config = dict(
    encoder_arch='vit',
    model="model that answers yes/no questions on an image's attributes",
    dataset='photos with spoken descriptions (Open Images, Localized Narratives)',
    train_examples=101725,
    image_size=64,
    crop_scale_min=0.7,
    horizontal_flip=True,
    translate=0.06,
    questions_per_image=8,
    encoder_norm='layernorm',
    encoder_norm_position='pre',
    encoder_activation='gelu',
    encoder_head_dim=16,
    encoder_fused_qkv=False,
    encoder_bias='all',
    encoder_qk_norm=True,
    encoder_parallel_block=False,
    encoder_moe='expert_choice',
    encoder_num_experts=64,
    encoder_moe_every=1,
    encoder_expert_mlp_ratio=0.25,
    encoder_experts_per_token=2,
    encoder_shared_expert=False,
    encoder_patch_size=[4, 4],
    encoder_conv_stem=False,
    encoder_layers=12,
    encoder_width=192,
    encoder_positions='conv',
    fusion='prefix',
    fusion_encoder_width=128,
    fusion_encoder_layers=6,
    fusion_encoder_norm='layernorm',
    fusion_encoder_norm_position='pre',
    fusion_encoder_activation='relu',
    fusion_encoder_mlp_ratio=4,
    fusion_encoder_head_dim=32,
    fusion_encoder_fused_qkv=True,
    fusion_encoder_bias='all',
    fusion_encoder_qk_norm=False,
    fusion_encoder_layer_scale_init=1.0,
    fusion_encoder_parallel_block=False,
    fusion_encoder_inner_norm=False,
    fusion_encoder_drop_path=0.1,
    fusion_encoder_positions='learned',
    fusion_encoder_connector='mlp',
    residual_init='none',
    optimizer='muon',
    muon_scale='original',
    learning_rate=0.014,
    momentum=0.95,
    nesterov=True,
    orthogonalizer='newton_schulz_5',
    adamw_lr_other_params=0.0014,
    max_steps=9500,
    batch_size=64,
    epochs=6.0,
    lr_schedule='poly',
    final_lr_fraction=0.1,
    warmup_steps=280,
    weight_decay=0.04,
    adamw_weight_decay_other_params=0.05,
)
Rows from block 6 of the image encoder, named by matrix and row number. Rows with one number belong to one attention dimension. Each number is 128 + 32 x the weight over its row's rms, rounded and kept within 0 to 255. All counts start at 0. Numbers have three digits each. After the name is the row's rms in percent of the matrix's.
# v: attention value (encoder.blocks.6.attn.v.weight, 192x192), inputs 80-99
# proj: attention output (encoder.blocks.6.attn.proj.weight, 192x192, transposed), outputs 80-99
v.28 096:106136182096085141132104096127089150109096126114186091157158
proj.28 097:122073081136141146111153174132137114147157153152058163134084
v.29 097:124134106071059108101112169145145128126130179154094110166142
proj.29 108:138119173132213144086157096124128129154134082110181107120132
v.30 107:168164136133103113186132105139117115177119072133124184141127
proj.30 106:122090133120123143076106144123101112112129141156107058145131
v.31 097:119171101131065128076145128197122193109150137117157145147136
proj.31 096:124083143108153102111163098100185087197134105150083099142146
v.32 119:119113108125063117130144154098125165100122108062109142130189
proj.32 122:120101144157159132138091063161139114162129172161108151130090
v.33 083:085147151156116103077141088083111141141104069169094148168142
proj.33 092:162090130124102150150159164160092092124156179090183112099092
v.34 093:141151086098147153172097126133135094109085157125084149147103
proj.34 100:137110164183151071112153102078121162157167143135190115120142
v.35 096:123132134169092111159132077191080118125145172161141154158049
proj.35 091:120102134125167156176148177073197188143110100127128056171193
v.36 091:109119162109134117093128121081100156085192139165083097158125
proj.36 091:158133090117099167173134140187122111202120077100149132130131
v.37 084:176103102165185151128144106075132101132058090059166180065144
proj.37 081:107159167103077037090156132158141157110175173175108074136096
v.38 105:108125118055080167123063113083112093140116147178102123120135
proj.38 107:188124149194132096150198158147067174125156115075168155182131
v.39 094:138170114110137087174163088120070124138182152157083162121085
proj.39 106:075123166144118160109094140115188141147095102112188105173158
v.40 079:105133127211117121126119119187092121137135139111108125134098
proj.40 079:146112112059144153154158135063190170132150102140142137119126
v.41 092:108142110162119232116110162140164085118127075086160107174091
proj.41 097:173094142084110063132166118098068177168118164134119153112191
v.42 098:196128109124115091117102121167143173102121149188108057091107
proj.42 097:083107155131114171117159170085088107102169069108118193164150
v.43 109:116140111124124207122114194147149129170085130151130143141162
proj.43 119:146127102115147027140151070139091122117128084102142143136080
v.44 091:135149138076101152102139146130123162126151126091170131105075
proj.44 098:127121119190129121165125113145147107110092154161059122149140
v.45 098:111141145174147134176184082144151100147124070142113105097153
proj.45 107:176151157112083144107091214076134156113123141119154143125167
v.46 104:095105184099117182121043150154169125131085141174131150146091
proj.46 101:192133105145157122168208116115084149116140145104091151138175
v.47 096:139097107079197181148070113188130096124159105150149124164097
proj.47 102:117149132154117079081196147072115176140106137105134153113168
v.48 100:151155139069187109133097166184148161107156159113136094101191
proj.48 101:079084089155116169138083075095108109178113129145125164159102
v.49 109:121112113140087109065130110115136204113123181136067170180088
proj.49 108:075108133134153174186097136103121059147151107125182070073131
v.50 099:124166122100227183128100121159128062140151168132157094114167
proj.50 102:132071170157108103148154076082133200134130105177148105144104
v.51 111:088086126145123186140151084199103132167135129166144059065088
proj.51 106:215160194099143119154101201118132134087105114082134154178177
v.52 097:173164148179099120109111097033105128180150123125139157089064
proj.52 100:102082105105137127118196125182137148104123112130142083140126
v.53 100:169126165178135135161173123009127108168095089157094110160133
proj.53 102:075147046058074107076149128202124127103137139112146145109129
v.54 104:103129144139031094180158126085124147142104129150181158117151
proj.54 100:180125103132172122090084156205085134123172120115110105119096
v.55 088:122126161126126111107165091082107166189072041128114146122156
proj.55 094:098113124098144105126134144200126091083172158092168099168110
v.56 108:123177126146148096143104115112122109093103159119131054134113
proj.56 106:124122120134138127141166119147124150165136119139120214120136
v.57 120:102116120132136146144172147095123154148098106129129080051167
proj.57 115:158136128063165150111159079153089086131147135151084184162105
v.58 091:125125135101169174102144119111124108134143132147099117136107
proj.58 091:136106129129120140116120187107122146117137147097122094128100
v.59 093:108131175120056145068204138084149185146098117110151119090134
proj.59 094:133161097114126108177107105164169081111156102149104133143134
v.60 108:170174144141141110177128146126098126052090145110148121138145
proj.60 105:081129079131094112137101134132180130209130131111091148142106
v.61 093:091098130112092145113157093142137119113172125175123153157110
proj.61 094:130120145150195099130083192147079145188114146100151133139133
v.62 111:122095103121093105190103176187202118149122133141120161156135
proj.62 098:149131148163132132100080163151069118122164124137147139102132
v.63 117:111108180155139146068165120126104146140120140102149112105083
proj.63 114:157120109091137094181118112171144145110131149086129131153179
v.64 087:133106139164155142127144177109111170168084093117120138156134
proj.64 090:119122123120089149096097128149126140100151137109124092104078
v.65 090:145067146093093117171105039089084125111110099154141128174124
proj.65 090:100187124141168125082132198169176137142133129088098142136125