config = dict(
    image_size=64,
    translate=0.06,
    encoder_norm='layernorm',
    encoder_activation='gelu',
    encoder_experts_per_token=2,
    muon_scale='original',
)
Rows from block 3 of the fusion encoder of a small model that answers yes/no questions on an image's attributes, named by matrix and row number. Rows with one number belong to one neuron. Each number is 500 + 25 x the weight over its row's rms, rounded and kept within 0 to 999. All counts start at 0. Numbers have three digits each.
Before each neuron's rows are labels from the 100 texts, of 14976, where the neuron reaches its highest value: "tokens" is the input token at the peak. Only what is clearly more common there than usual is listed. The data: photos with spoken descriptions (Open Images, Localized Narratives). In brackets: how many of the 100.
# fc1: MLP up (fusion_encoder.blocks.3.mlp.fc1.weight, 512x128), inputs 0-127
# fc2: MLP down (fusion_encoder.blocks.3.mlp.fc2.weight, 128x512, transposed), outputs 0-127

tokens: "dark" (91)
fc1.38:479480511499490534520516469502510470493536495480470417494520521509517510473493500483526522465510494503493491491477508512521501529529502538493488507489475492490504498513532466482555483488513488502494476467507474546496500538467499476509545487498486473451490502456514508539531480484525507461517504495496485542475515505506487514481541441467496510514516537502548492451581533484478533525524
fc2.38:494541509501478486475521511493506509501499518466519524469466473479524509546491524552464471512540540530492484497497482536526463485474511450513531507497488513532483523493509506512426488494499500472516509477489479498495476521519531510499447462477503550493513484523491483483502488485503494454546509506530465482542465485503526512487487539502448467509548487508532474533463523498491476524549

tokens: "playing" (28); "singing" (23); "wearing" (14); "musical" (12)
fc1.304:496533494490488515500463475527472512496528475477477512480472553536544521517504545501516508481507514513478455521476497522499458501480533551471502537506477552473519476492501487516482558501472482446513495483499434508488506530501488487518468497497482538479521476492556506514477505505517492457540510488537495449490506460467486503509522519487508476497503492455513537488532477490506483549495
fc2.304:526487501526509504536492468498485525469456524514518514465488447476489463502540495513518465452530496477522502447480533507514533503506487492518490503492539471502534494450454501519488496537504514535536495497494519456519527554507496507486529498519523484484483535512457522523499470489455522516489507457512517542504496519512470473497493547521515515537501504474499446484449549480478493499497

tokens: "guitar" (14); "wearing" (13); "microphone" (9)
fc1.282:504542445479504481548531479485494511484502523482494496512523476461465466543522516441482498508522472491480499472512494536490461475520461539497480573483539508463502521520513466510482461523513517479514492514486533517486485476489541498543528495560526459514513502491486478493476503534503528529502475488510504475488464506501483564548504540530476486488496493502495477476477488492498503483495
fc2.282:528496524493497496502487504516522526538484545518506523478529464556514472478473485529515509496479501490522513515538514540517476522530452485528539522473473500495549521502528513502487484542453523469447528456542469505498463487532540461510482482470437513489493465484500474471493465484482490486488514515500488463522499525541499488490498517491496463461492479506530487493482467520506459475483

tokens: "dark" (89)
fc1.272:524484507461455520501508480473467517468474454509485484510545545494520463481479493491502487484485514512490523486517538540510519480522499555518475480512490493479526497523492542479526483515513523499527513482554530510530461478448497446511507483525530491483490504501449484498453516519540483499503483503429480551476488464513480513525510524489461546508512506500498502492554485497500517475501
fc2.272:483503496472567487514512475474521482495554495530527519522499424503473481532521481511464544543526471509512477488488479516483478532491516501472520546505500522521489481486492494535500501498495503536512497498434508499465536525499541520459510507515482514534509484530547497488501451470480533476511508498549483456535459507495492461482491499495490476503519450516498489494450528496491486495497

tokens: "mic" (9); "guitar" (7)
fc1.106:453502495521495493534504532510498457470473527529500506524523479492489531515512554471512488483522514452488475464491450534493501498523488498535500497467481504470517504498478529514527482516503481465457510476465456536520544462539508473514516547458478495480504544475509470482502496471507539546481515504517493504533475542499508513503520454488457497475456527515518511496533530501491516540470
fc2.106:528506496472486515493496499464497501507493482544512502535474517491505477450507524519486474507529467560577500521475510482478514481485520520524444478478497504501512505476487497506529495463545520544520489479529525480501481544502506506497506442501480507554477517517464496516478501557530486501512446516507527513450535478531495476501496536510461501483515484490518456455512508472478484493482

tokens: "dark" (95)
fc1.445:487499453510481500501508479496502514513489483478476474498487534464523489552495500496512521485520464489469510417541509539485488499501464484463480499535527472499488487520513505500469514491541460485554472466496526455499480480503541479514488528543536468510497500524484526528474503543527492558511482478512473493491494519520501524522546503496492465491499520516516566452527488483534500486503
fc2.445:514487472480508502500456461513494510506525488478520508475460496480518467550502493507475527486480535469500461509499513526485479457543500450475477548526505496486478506503520513538433527477479518499491505492475513446488472502495534471528492508536563538444501483506535476495490514486527526510504470533510492488533538484516453509538498544505508516551539500498516465508500505513498493512505

tokens: "table" (8)
fc1.464:495494475464441520490514512500502503476470510479489563486484567503494501520474479523506499512529496486433510506501488540460512494488519520514508429496506487509486477532495538503532534481509493476504473481470480533469512493516517474496460533491514547477523510573496479489509498542499509522496508539509482496506478511503517532527498489516453478512530545497481520525478446477531498503479
fc2.464:506488505511542467514493443506495513492526456529515487505511473501500470481544496505518529432516495506568536510496490562472465503487464510478456535506466504503536489509511508525493452490516514511517492519510496457505525487470514535537516500519499471492503491440480499520481505504514510503522470507487507496551495536522450529519478548496544494515496465493512466456512513499472513471508

tokens: "guitar" (15); "talking" (7); "table" (7)
fc1.309:526492473455517492510510470470453508491511488501474490496546481536499473474500501463490534513568503506470523527504494551435508513538506534496492470458528513514528499515491499476543509510500502483491485510521523506491490473513497452533506490494504489527537519546499490496477523502496478512508470588479518511502526506479496505520475503527504510546492493497439511475479474459512482481449
fc2.309:461498511535496479519520518509503482531457463501521489533467529500503524511488560531501475471488500532538501494531510474494455511443481526500454489542486489467486505477471523510449506500508507534526534515492481486526493496507517533543465522493503503475528515464490476523490489543518465459520489468483490493503482504483538535540476518507490466500526449507540528497519471462525518475467

tokens: "dark" (96)
fc1.261:497495486497516490477539492498468524463483519477524457533488474530497532521515507533515502438527525463479481498503537495473478465490466438483486486534493474504512524489491488492477491476483516517544502484517517492521493522483529472520508460550501523535497521481531495500449488505498508506524528501511449539499526476498492501510527519500464527550454535523554514434515505496538498481505
fc2.261:503495506493490533541450514535523482513477514505530528488486497442487453490506493507471475500476519480501505486505529506522493499484509551518531508486486495470539519502487520467487500512500491539518465506491486506521461537469582555474505524499523537507472571493464459504465463496489497483546534463527484503491475512553498505479473489480484516491533489491545491485518520492494490476493

tokens: "dark" (98)
fc1.427:519513465478504484525508499480508552461529494501512463551519513508482475466515489454510489482493470482505496536495531519515509495478536515517516493492458552481501529504519482436529504487537506491487538492527521493486512508480481488505513493532497463508485522467435471480529521513509513480507493505487497560454451551463517503510547504517473506528508493493527487447512525456534509510483
fc2.427:522540493438524517452510510496495508497540500486504527490514472475502497505517505528486523529557481516485543512521450505533521494497504466499517490471465486507517520469523509458509480532497501501440482504508496516486493470526507469509476500490549526551446485498498465468527531494466515488500489538498502488506502576479483466500491485512446510474498490479541530473500504525529526462516

tokens: "wearing" (21); "sky" (16)
fc1.378:479476475463486474533483483517482545486496490478498494463476504502519485508507525497539493454557518496522421541525504504503489477442472507470462531506502463518499493497485516501504488505524487511530464495489501474464520528455530487520506540523561486448498492528499530480518475532498525528471509507502518542502508512504555524485514542481546469521523507484502473478485477496497511482478
fc2.378:515526562511474503525496565499513504516490513522454445523483522505479530522494540499512512495543512497477577509498499521499524499512514556511490492487515501479514494484478512497489496492501492462466498494508488484474493519514464401511545497515469528486511505510512519504477497459482474531504506474504525498495534500465523478524482487533482502462470501510475469504514480475520441503464

tokens: "lights" (34); "vehicles" (18); "buildings" (9); "trees" (8)
fc1.417:499538539484521489490552487508491485507496489461531475463476536459549520503439544497509441504479513513536522489520517491523509503485540518522502469521511579500473515527512472469521479482515529549496498495516493509452506529495490493506506529484504473472521495504496495459471483499482501477499525525492488510498514460516470486461471465500490504486498489496485502467445534528475557484519
fc2.417:527527490507492468497499526527487526523486490513502524494448533480495454481488514478521507472470495476497527494572523518481556496536495483485481464470497482490493524524465478495483506540498506519453505510507524523523507483479493541491482498485483453476527475540483484502539504473547445528513522479471491518482483517508466559492499482510491550457525482543490545520517458518502486497493

tokens: "microphone" (12); "singing" (8); "guitar" (7)
fc1.114:524500517515503506528504492518491524458481471535518468488499544514508525476491521500513450437513509509473486481489523533558503500475535535517512481510521467482495531499496489440523489514492537481520510477473483490490521539486463455495478501523525467464529483516478504508484496497475467498465540511507463489520506472491510534560476489529500537557504515490458540517464468499492464526507
fc2.114:506520505519504536500510477488510490473539506498485504477503494504503465582501492538524533519467482445476465522510585496447480526506485510489497546483511495514468448467521467539488528506518492510518518510495542495470499471495518488494495484505499514518500489500526523511505490449492513551529504488528493522502505463523464495469484515503485473475516510465532443458524469492491512526522

tokens: "sky" (14)
fc1.231:544474513509446488507447515535484525463497488481498457505500508542529539507483496489521499516528502490523524506508492490481530498477522518480490529465483464469510487512487515475537556508559462478496503537536518479465541522506507471524485508541475484438538504460479478497550482499521501484467474461504514541477521543487512502503496508510468496527475502500444475490463496499496496502500
fc2.231:527483470492523477525475533532504487477502491506499506493458460536463459522533515504488491478483478531496469429513504510521532492504514491508495548462495472507501511474491512507491480492453523514498480474504549504526465495475487571496480507477486505531485514501459509489480462496558514537513493534491452487492458453505503495529519547494559525530508519523512488489513467487478503515473

tokens: "guitar" (10); "microphone" (8); "table" (7)
fc1.400:504487491489517495508521458548497514507526488509480470482534452496486482478527525466526472498503518522479464478491474502488521487528515539514534495492477466517517535508497521474561508543441506496509469551514481540527508504519489428503502524468520488464491508525531535487470502447540495508459498495509522502472523530470527522489492502476466519517453506503473523482530501499491515474458
fc2.400:501509563508465514493508496498531522502447491467500496483490527524486477537487484531485489521531509472489479517469508439532516494445515463494539528503475494525478504531510514498461512484532492477504521497507506483477493536523469498494504478517489519490471521479528534487512505502455481449513534475497534522505512437523484506468446534517448493466519472497502486555465546502495505510516

tokens: "table" (19); "screen" (8)
fc1.9:483489478447504503493477507527508526532558454529502525514509467535483506509498502513512514523532480464514499553493497481514540504452513488487487534434446505561476464518529507478524506469533480519466508523517501490481472486491504483501488471509529527523487490530493462453517504509487515539519483547520513489504506502483491480502505493537457465522528513482526452451477480503510511481506
fc2.9:485522508510485500511486523492530475501448534510505496511454513480509513488505563479452493484518513522478484453520475524501486453509490536548505500543519482458516541477469478501459493526477498525544499461507513491531516537508508457516503463485471505475499526482496534549480511475542464497481508451487481530456522521520513512471500493476489548455492525520470525523530506499504500505491

tokens: "dark" (10); "food" (9); "guitar" (7)
fc1.53:483521504442494481482498535513491457486497469499487471517506502559481526472510527522474500474559486484498579514497481521497551494531512510495491483487469494510509506528490508450524484501467473486478495544530462495510492500510477504519523490481526510478496512525484459472547518459533471495475498536467468531480540510489503475497511509531440549496483522512475518536494508480522493521475
fc2.53:500500460522528502529485464477504499466488515509509496495472488417508492526543551449535475452532520520514437489515493535491484488494448534519503486516517481471521509498466540531501508515510538509552462491460520494508541553512489481497531497519500475440502513487517512543492484501492541480512473464503494527489528505519499510481520501460498507507509515505488461484498517512480514490494