A small model that answers yes/no questions on an image's attributes, trained from scratch.
Model: 64-pixel images, encoder arch vit, encoder norm layernorm, encoder activation gelu, encoder moe expert_choice, encoder num experts 64, encoder patch size [4, 4], encoder layers 12, fusion encoder width 128, fusion encoder layers 6, fusion encoder norm layernorm, fusion encoder activation relu.
Rows from block 2 of the fusion encoder of a small model that answers yes/no questions on an image's attributes, named by matrix and row number. Rows with one number belong to one neuron. Each number is 128 + 24 x the weight over its row's rms, rounded and kept within 0 to 255. All counts start at 0. Numbers have three digits each. After the name is the row's rms in percent of the matrix's.
After each neuron's rows are labels from the 100 texts, of 14976, where the neuron reaches its highest value: "fires on" is the input token at the peak. Only what is clearly more common there than usual is listed. The data: photos with spoken descriptions (Open Images, Localized Narratives).
# fc1: MLP up (fusion_encoder.blocks.2.mlp.fc1.weight, 512x128), inputs 0-127
# fc2: MLP down (fusion_encoder.blocks.2.mlp.fc2.weight, 128x512, transposed), outputs 0-127

fc1.347 197:116137129144181112110095162148181136155144092131133104135133119155134119087138137093139155105157106123137166113101103117177118111094104099173130122121124102140127137112178126062166097116121120094115148124128152146148154183131099093105156089147112150148098154116115121126112122143121145143125092127129117132100130140124093093130156088128139122147106121141192124092170127146158125138124
fc2.347 204:119108063164141141136150132121099153143116129145138175123102084160132133162132147096158095140139125131111070098115114151138130092140143129132131127150132149111155172140138136115099131162126085120162091097084061130146141149135131139117109115103120112105161116100143113097114129120121116089160127128152128131138100132092137193140178127123091151113156155136120169159107122152117118154105
fires on: "dark"

fc1.196 033:167113143123123097148172120150133108141095121156144103138148130095076097144112146124112126131138177090126146138100159136138149123092138130155142111070156123100097146109143131072170148138171112086129098136138099120097125147113096109107166103091139151149113175119141154136147131073146136151147161088104133129124160132138126145137146132159088144139162119108173114149130153119136106153143
fc2.196 044:112136160132113095123130154080090109094121152115077144135147105132135129070099100121153134164113171138156132133105130082131132143133117132190132110116092167143150126159123154127105130154152084113149113100145138118146144120126121142142118094074097172103160138114101093145121120134148113082136133125130116138136125149190099105111129103142090143129105109139145101112147182118159152154129
fires on: "dark"; "plate"; "books"

fc1.153 101:146132123113160124130101160172129123122116123136124156141130118119112138126098112133148138128154126170137083166120107117114118116115139112092143114144113125196128119113117150128149167145114137145171136137163117122091154192144106123095065176110132102123113106104141103153080137151092104174094118110145111117101108151151127133129080118130133150117144124101087186141127097122155168090131
fc2.153 093:142136174098117102101125097159111091129150122110125138126096109149136135101116150143153153140183149107144134121138143163099116101109090150120112107126097124131143159141127140110148105085106133119144117110114098153091156158154206091107132090118116119137126150131121125150153146124091139099109174144107077164148131161158125129123173123111124097124059158129152117105135131093138101110109
fires on: "white"; "black"; "photo"

fc1.129 194:085156113103119102099123111162125116158139114116105135161145124143128165124120159114166145154145093053139163138149131131114120123126128124122118105139087130123122112116130165100195113137132103122091095153129126153125126159106146093154141138109151117134079125115144098072126138122148151197107116103115126122114153195141144085143165109112114157148090156160127135128141139126152138138140
fc2.129 198:159130123149103134148106119120114141075092117165156141116105126151164138110148115111166115113165169160140152119078124177114148128165119108095068134096120126127144099102122129168119143125113151140139112138137129096160112087118110148132123113111113089138162116095121201162094130163122112112156146127130134101107155087145130133173106153150108135154117143097136116129125164134094157111102
fires on: "guitar"; "table"; "microphone"; "books"

fc1.255 190:119153122080101112139114157116119096111114128126154152171111135162127127129093189112128142126178177125112120127121118149083102101162124152123094127183145127122140134120079141150107127132098141124151144100082127123146100149135147128153103154145139170151158180126113115109097126159132136121104110161118088096156125083150119156165122145098062161130107138115110152132117119127148117120111
fc2.255 169:112159136100119119151118148132145109167120099158097098153128130094134125116132109166117148147135104123137157132106135113120168131117159141135119155095100141114110122124129082150131119088120144148056124118175136136153101062124106142136135109130140095109135151138105124135165142145160116151142122195111176131147141143113115107125128094165152129126149127110141043085149167114108135140108
fires on: "guitar"; "singing"; "microphone"; "stage"

fc1.253 159:136125126093106143108101117124131114108154110126134153122140129134152126132113104100162150152172119100125130158146162162117139100189127111108119092125108100119071146177144148102172151129172097091152130105134121102133125157098145095133103119176146110058109117177120115125165160101120155181109141123111114150114115152119144136099104146122092131152130170121128144136088133135136113144098
fc2.253 166:145137166123137093143140137129122125104098147134137130116129130142131095146174115142168143058148131129122140136164168134084111152109111130131106136150078120116171077153113106126114108117119148163182081123139121098128105119119134147105142096112188142110149105118119110145089104108096140103131146151140112170168132126166124104134113164116113082157158121095173137117100141107131117157147
fires on: "table"; "books"; "screen"; "dark"

fc1.365 041:153124130108113055142152104119155100119133120124126135104118125085133160137132103137133120096148125110111078110149111157146114127094118160176162137108127089123072153108135169125104124152142104108166131143098132124164127134132121097140108112144162116112105155142154123160173176081099135151135132147157107093128149131110110180180137131125111149129162106104117096158123113156101095117150
fc2.365 042:141099180137118143144136115129157101086149159141180126137128118089093085136118107157153066133078065119113116119112124105123115148092140133168104119142167096133129103105110144127156103157188122174128127115116147158115104145110127170148117139113165083124160099147096123102126113148105143155116104085124139148121138148122118133124137116128128113120144151124150150175108104151146142109149
fires on: "people"; "guitar"

fc1.504 198:159134137112110100128108141151142132126091087109116096145137164148099127113117179144093117091147112125092132120132171137129123129068136202149142130159129139124119112126158146105149131120112135094133147110153114099114128144114125104160131118158137122132129141138084154124067127156135138122108132162089144169149138144159126121113070119096096181130168098129110129159123142132169078141150
fc2.504 169:107127109078160138147150148078175108143135132164121139106114106118112131170152137103136118146162153173134131144142111151115131106142122148162154122092167163124135121124090131143117138135076137127128116129115141131132157072127144121093132179096115135109129145125146128171118136097178128094126078142131144081066157099117140095126153106118116134123077134121106113119148168140118093127097
fires on: "dark"

fc1.194 062:125086149116087137151166131145137133098114123144129126096132162129117168139108144134165096148178115090102116126124192145112128111133134136121121053159123153129108156132122122114140109142160105149091110121108124120090123134116127103178163078152122093115115142132141138091137107165122107181139112113150144142095140128139119139119112109126139066151164134105112132181132124154126170163125
fc2.194 059:134127135107122130139153137126106130096121092208109089182108115191122090124117116123115144140088146164145135148145122127133110112171129137157160134110153126143152098149125117155108118187103130148168134128137111124143127158130112137134097122119124135139143122110125119102110168071163091078135128144084089127135133136127146172141132187127157148146104102121124121110121174103121129144091
fires on: "road"

fc1.471 233:133104133089054148107130140131112139125115125158133152139121180123123142094135138113126116130181150100068165149151132156150134116086110124147118093156107114132146116113153131100135123098098127099173127100153138118118089123099129118142119112172160139126100141134069111105124176192131147113107118140105132177129121147132104131139141160147083147113146130149156148102130129131133141082155
fc2.471 221:121152123144173113136155117135131093161171130128165129145155136106107131121114088133084173134068096098164151141123119144130083137128103115087149161093116150134124119142143109133175135091117128145093177130111101161115128123149143137095135145114089129156160110121127111136122108129139133145158157184142112084154096159106115098123105098166146078126107088151143143117107113114148115124134
fires on: "dark"

fc1.403 095:136136143165184128145122129161121123150091127154133129163110135079145123118135096107102120140119136128184140108153112119113127141129142139129146085115104167115119157146129145151144121131132147160058132151144091115135102129054121074127091136106084125117134144098150092117149108135104103136091148185142080137168133128168140143152124117132097136138134084135133101162156140109115123122134
fc2.403 083:117155142171123133119125154145136106117148136121085096106144091130099120127131130170156090154128110107174185132110148148119107133129126115141082115128133108120131097125114116079106162126110137123133152136102143130136126134155144190129105149100149116077160118118153158106068096100111147194165121089119130101117160148133142077111133085150141137140115150128164145133161103138109124107121
fires on: "trees"; "table"; "sky"

fc1.412 107:097137152134076111128080171093184111141080127148148096114177139128135160155127131100149163106113121093141116137144149121142106135110150163107110144113090155143124095118130120162139147129148112109146109111151141133126093121129112065127164095130144156136119100102122106145162144154098135110120098107153099143145108130123145139174094109127125088168141143093158100119148109114162164165139
fc2.412 101:099138134106127095140126116145107138121117119155143173137128112106089157082102119185076121128161122146153127135099143168161098133100149115127164129164106148149130153148115107109112099099107129133128100166101095143115138135141100203132109113141120121199111121127150153107095105141116129085181135108116118089138131134127115131115089124112134145136153141106129138113077138139181122137141
fires on: "dark"; "guitar"; "microphone"

fc1.481 135:118126147119147140110132141148128115130138130140111118130059150152158109166149209124125122082143163094072150112122124150112102139108103178147079124120132092105126134155153130121118127133096155092129153113125114142164140113116142098178098128109120164110140098160132139139145116104159121137145121215160136123134093106148146076123117107144152110108103134133129147113135117133139133109124
fc2.481 162:141137090105105113143102120124136086144146153161160162106136155079166134132126080106133100156076121150178130139140123105132167135110098144104120137148105130133091124177087150153137093087134160169126123118140163145131140131107165167109168101165105080102109107138150117140127124159130136171132113099137132148130101109128149157132124127114125137133105159168119117164119133100102125091164
fires on: "guitar"; "microphone"; "singing"

fc1.49 134:137142113099185104150109120148149134091075087117141087152117130163119132131100124126166107137114089171135143146118140144132130078076138172144141122105149118091067159144125137103165116127168138110138140128122166114149133136128093087136100141148133127136073131117137129120134136138119127055113114109141145148112159135150125133130133122086121166131174080120140121167147150138125121143142
fc2.49 127:156136096146159117117167143112107156159153199137104130148135127115128170105152144143168122144112156142167132134131117142128137111095083096159138082115133191153143100133118156147103118117136139123083125100125105152128136091158075114113148145169080111115133150108142124137075116141107134099131135123136110118139159123142136136112113101104105133146079127145098144097118116150189099138125
fires on: "dark"; "clouds"; "grass"

fc1.118 252:126129091100112113143142122104123113099126147132137139146134135130104138129101169096136126145139141125113164107159109157094131131132117198144132116163142115109124138145084159114173117113064164100108139141103128151127116121111143077163133173089129145124130157142142134075113140112099128127064131155143080143153116135143163164152122099134122168128109148159096154150095082114150111117127
fc2.118 211:130135132115104168109122117140184143123129104155140146177119153080135121120113154156094134124155120103131101098116143158133117147051135124143135128120088136144143109120156138142132119123132135133103122145140141129132091149095116144090126088162142100138102135129080079120131117171139111151115139152112114166116124149179116129120119132147033126128167119126183112110150140148124158107150
fires on: "guitar"; "microphone"; "singing"; "mic"

fc1.207 095:123119132112134118158132141138107137135097097121125075110133143159153124143132167107168121096136151134128152134154143121204145159143115143120140160075128114137099124173142102119133101137123129117129136129134177129137133124095090082120116159165110119057134161100065086138143152136155101121146141080129139111100130143105095146110125087184130137109172120124132135108145121126118122148116
fc2.207 089:128130121150151100101125143120139111143095168172122150146161157093120105108135113112162148110138126134106181129132096146145108125084122092129172111116122186130134081116131161153118149114120154119115126113117158122126141110138100154172141162078145121159153115134105132126084155122140104166163138152142109074121137184101130132173108081133146132119106089108106139107136106098151135092122
fires on: "dark"

fc1.104 122:103121119120090129113107106121144154090116094093129110158146120106107160148109147111143129137101132125140127127138163144130144135128133221151168083154125108141171139143174171106155095130110074108140124148179174131154125143119100101116126129117132159141112149129080161109087138112125136121110106171099121138123158102153114095107115117124101160148126133155108159093152111125151126115112
fc2.104 107:158164108165185120151124111127121101111133115141130141144109143142153123129123155136087102124138080164134101096179137127131134122121087136144118158129161097099122138148118097112149143131133137178131171084113130108130189159106140152128170138163073147101165127130132100136145102120135101111124099105118094152116101146126144100110140130110125137114124173140129085111064114112090151147132
fires on: "dark"

fc1.455 138:117108145160163164130115087156127137104123146123144102127151107181149134084147164108158109105147131108163104142129148105097126137117121130120116139107117160127146100136146142113184106118120077137165141131171121135150105201132111086130155107134105148160135122121138129122084144091114154088148124115150139153094143113094124055095148113129077123125127110125117148123152119136152089123127
fc2.455 109:153125108157175128167097133105095161128174113165131106107073108141120142147126152096123136146099100160105127099097124153134139122123103198135157156111115118119140170096126112128131134126120157113097136099130178137101139087110171070112159159144115140117129114142105141132122135118169128135119135155153154121134126126120138094158143144119164134157144101150130078091114108099145101101091
fires on: "grass"; "sky"; "clouds"

fc1.400 212:154136112113171161132116098177132158098144091162118152136101092102101128152171139092112154104145157120104088113132108163141155101116074122124132148114129110135149147162153128101106120113093130172148107095143137114143108147088177133138107158096121178131123136169126103111101097156143138141118127135177159145147143117140131112109133133123131159123156092136120122103110105151104079094102
fc2.400 188:139123121123142086116121132096122151145090174092102129118142173126158096132172122131169149102167119100159104110166152119115120168070093128142125146139118128116143093095134147128181121129144135120119117145137132125108204115113157119105170140154104155137131116117082126128154116149119110128123135152111099162129087127166150099115166124121143093125111149121158085142134106107130132082099
fires on: "buildings"; "sky"; "street"

fc1.286 208:115121133111128130121131142070137139102115133137164138167116155092127132144105140050132155100161139156107150160127114170129084100127111087123133100123157159109118108124151139141136136112158128103130136096109170111103094155100097119138150144199134097107133099110113127120167154165095128114134109165143077156110163100142119125172117111154094112144133130150161128112114117127136140115159
fc2.286 139:111156156080128121105155105153164083138118116140122120091137125121157124134132116166105145087141126094054127097094133167103092121115165133111124143098116081159138140069125138148134128113114141111125103139131122126119159080134123140135080101106106146118125128145139138130120113119149183124117157117120108098162125170131120089141141148101206134159133146115138082134153140135116119143141
fires on: "sky"; "microphone"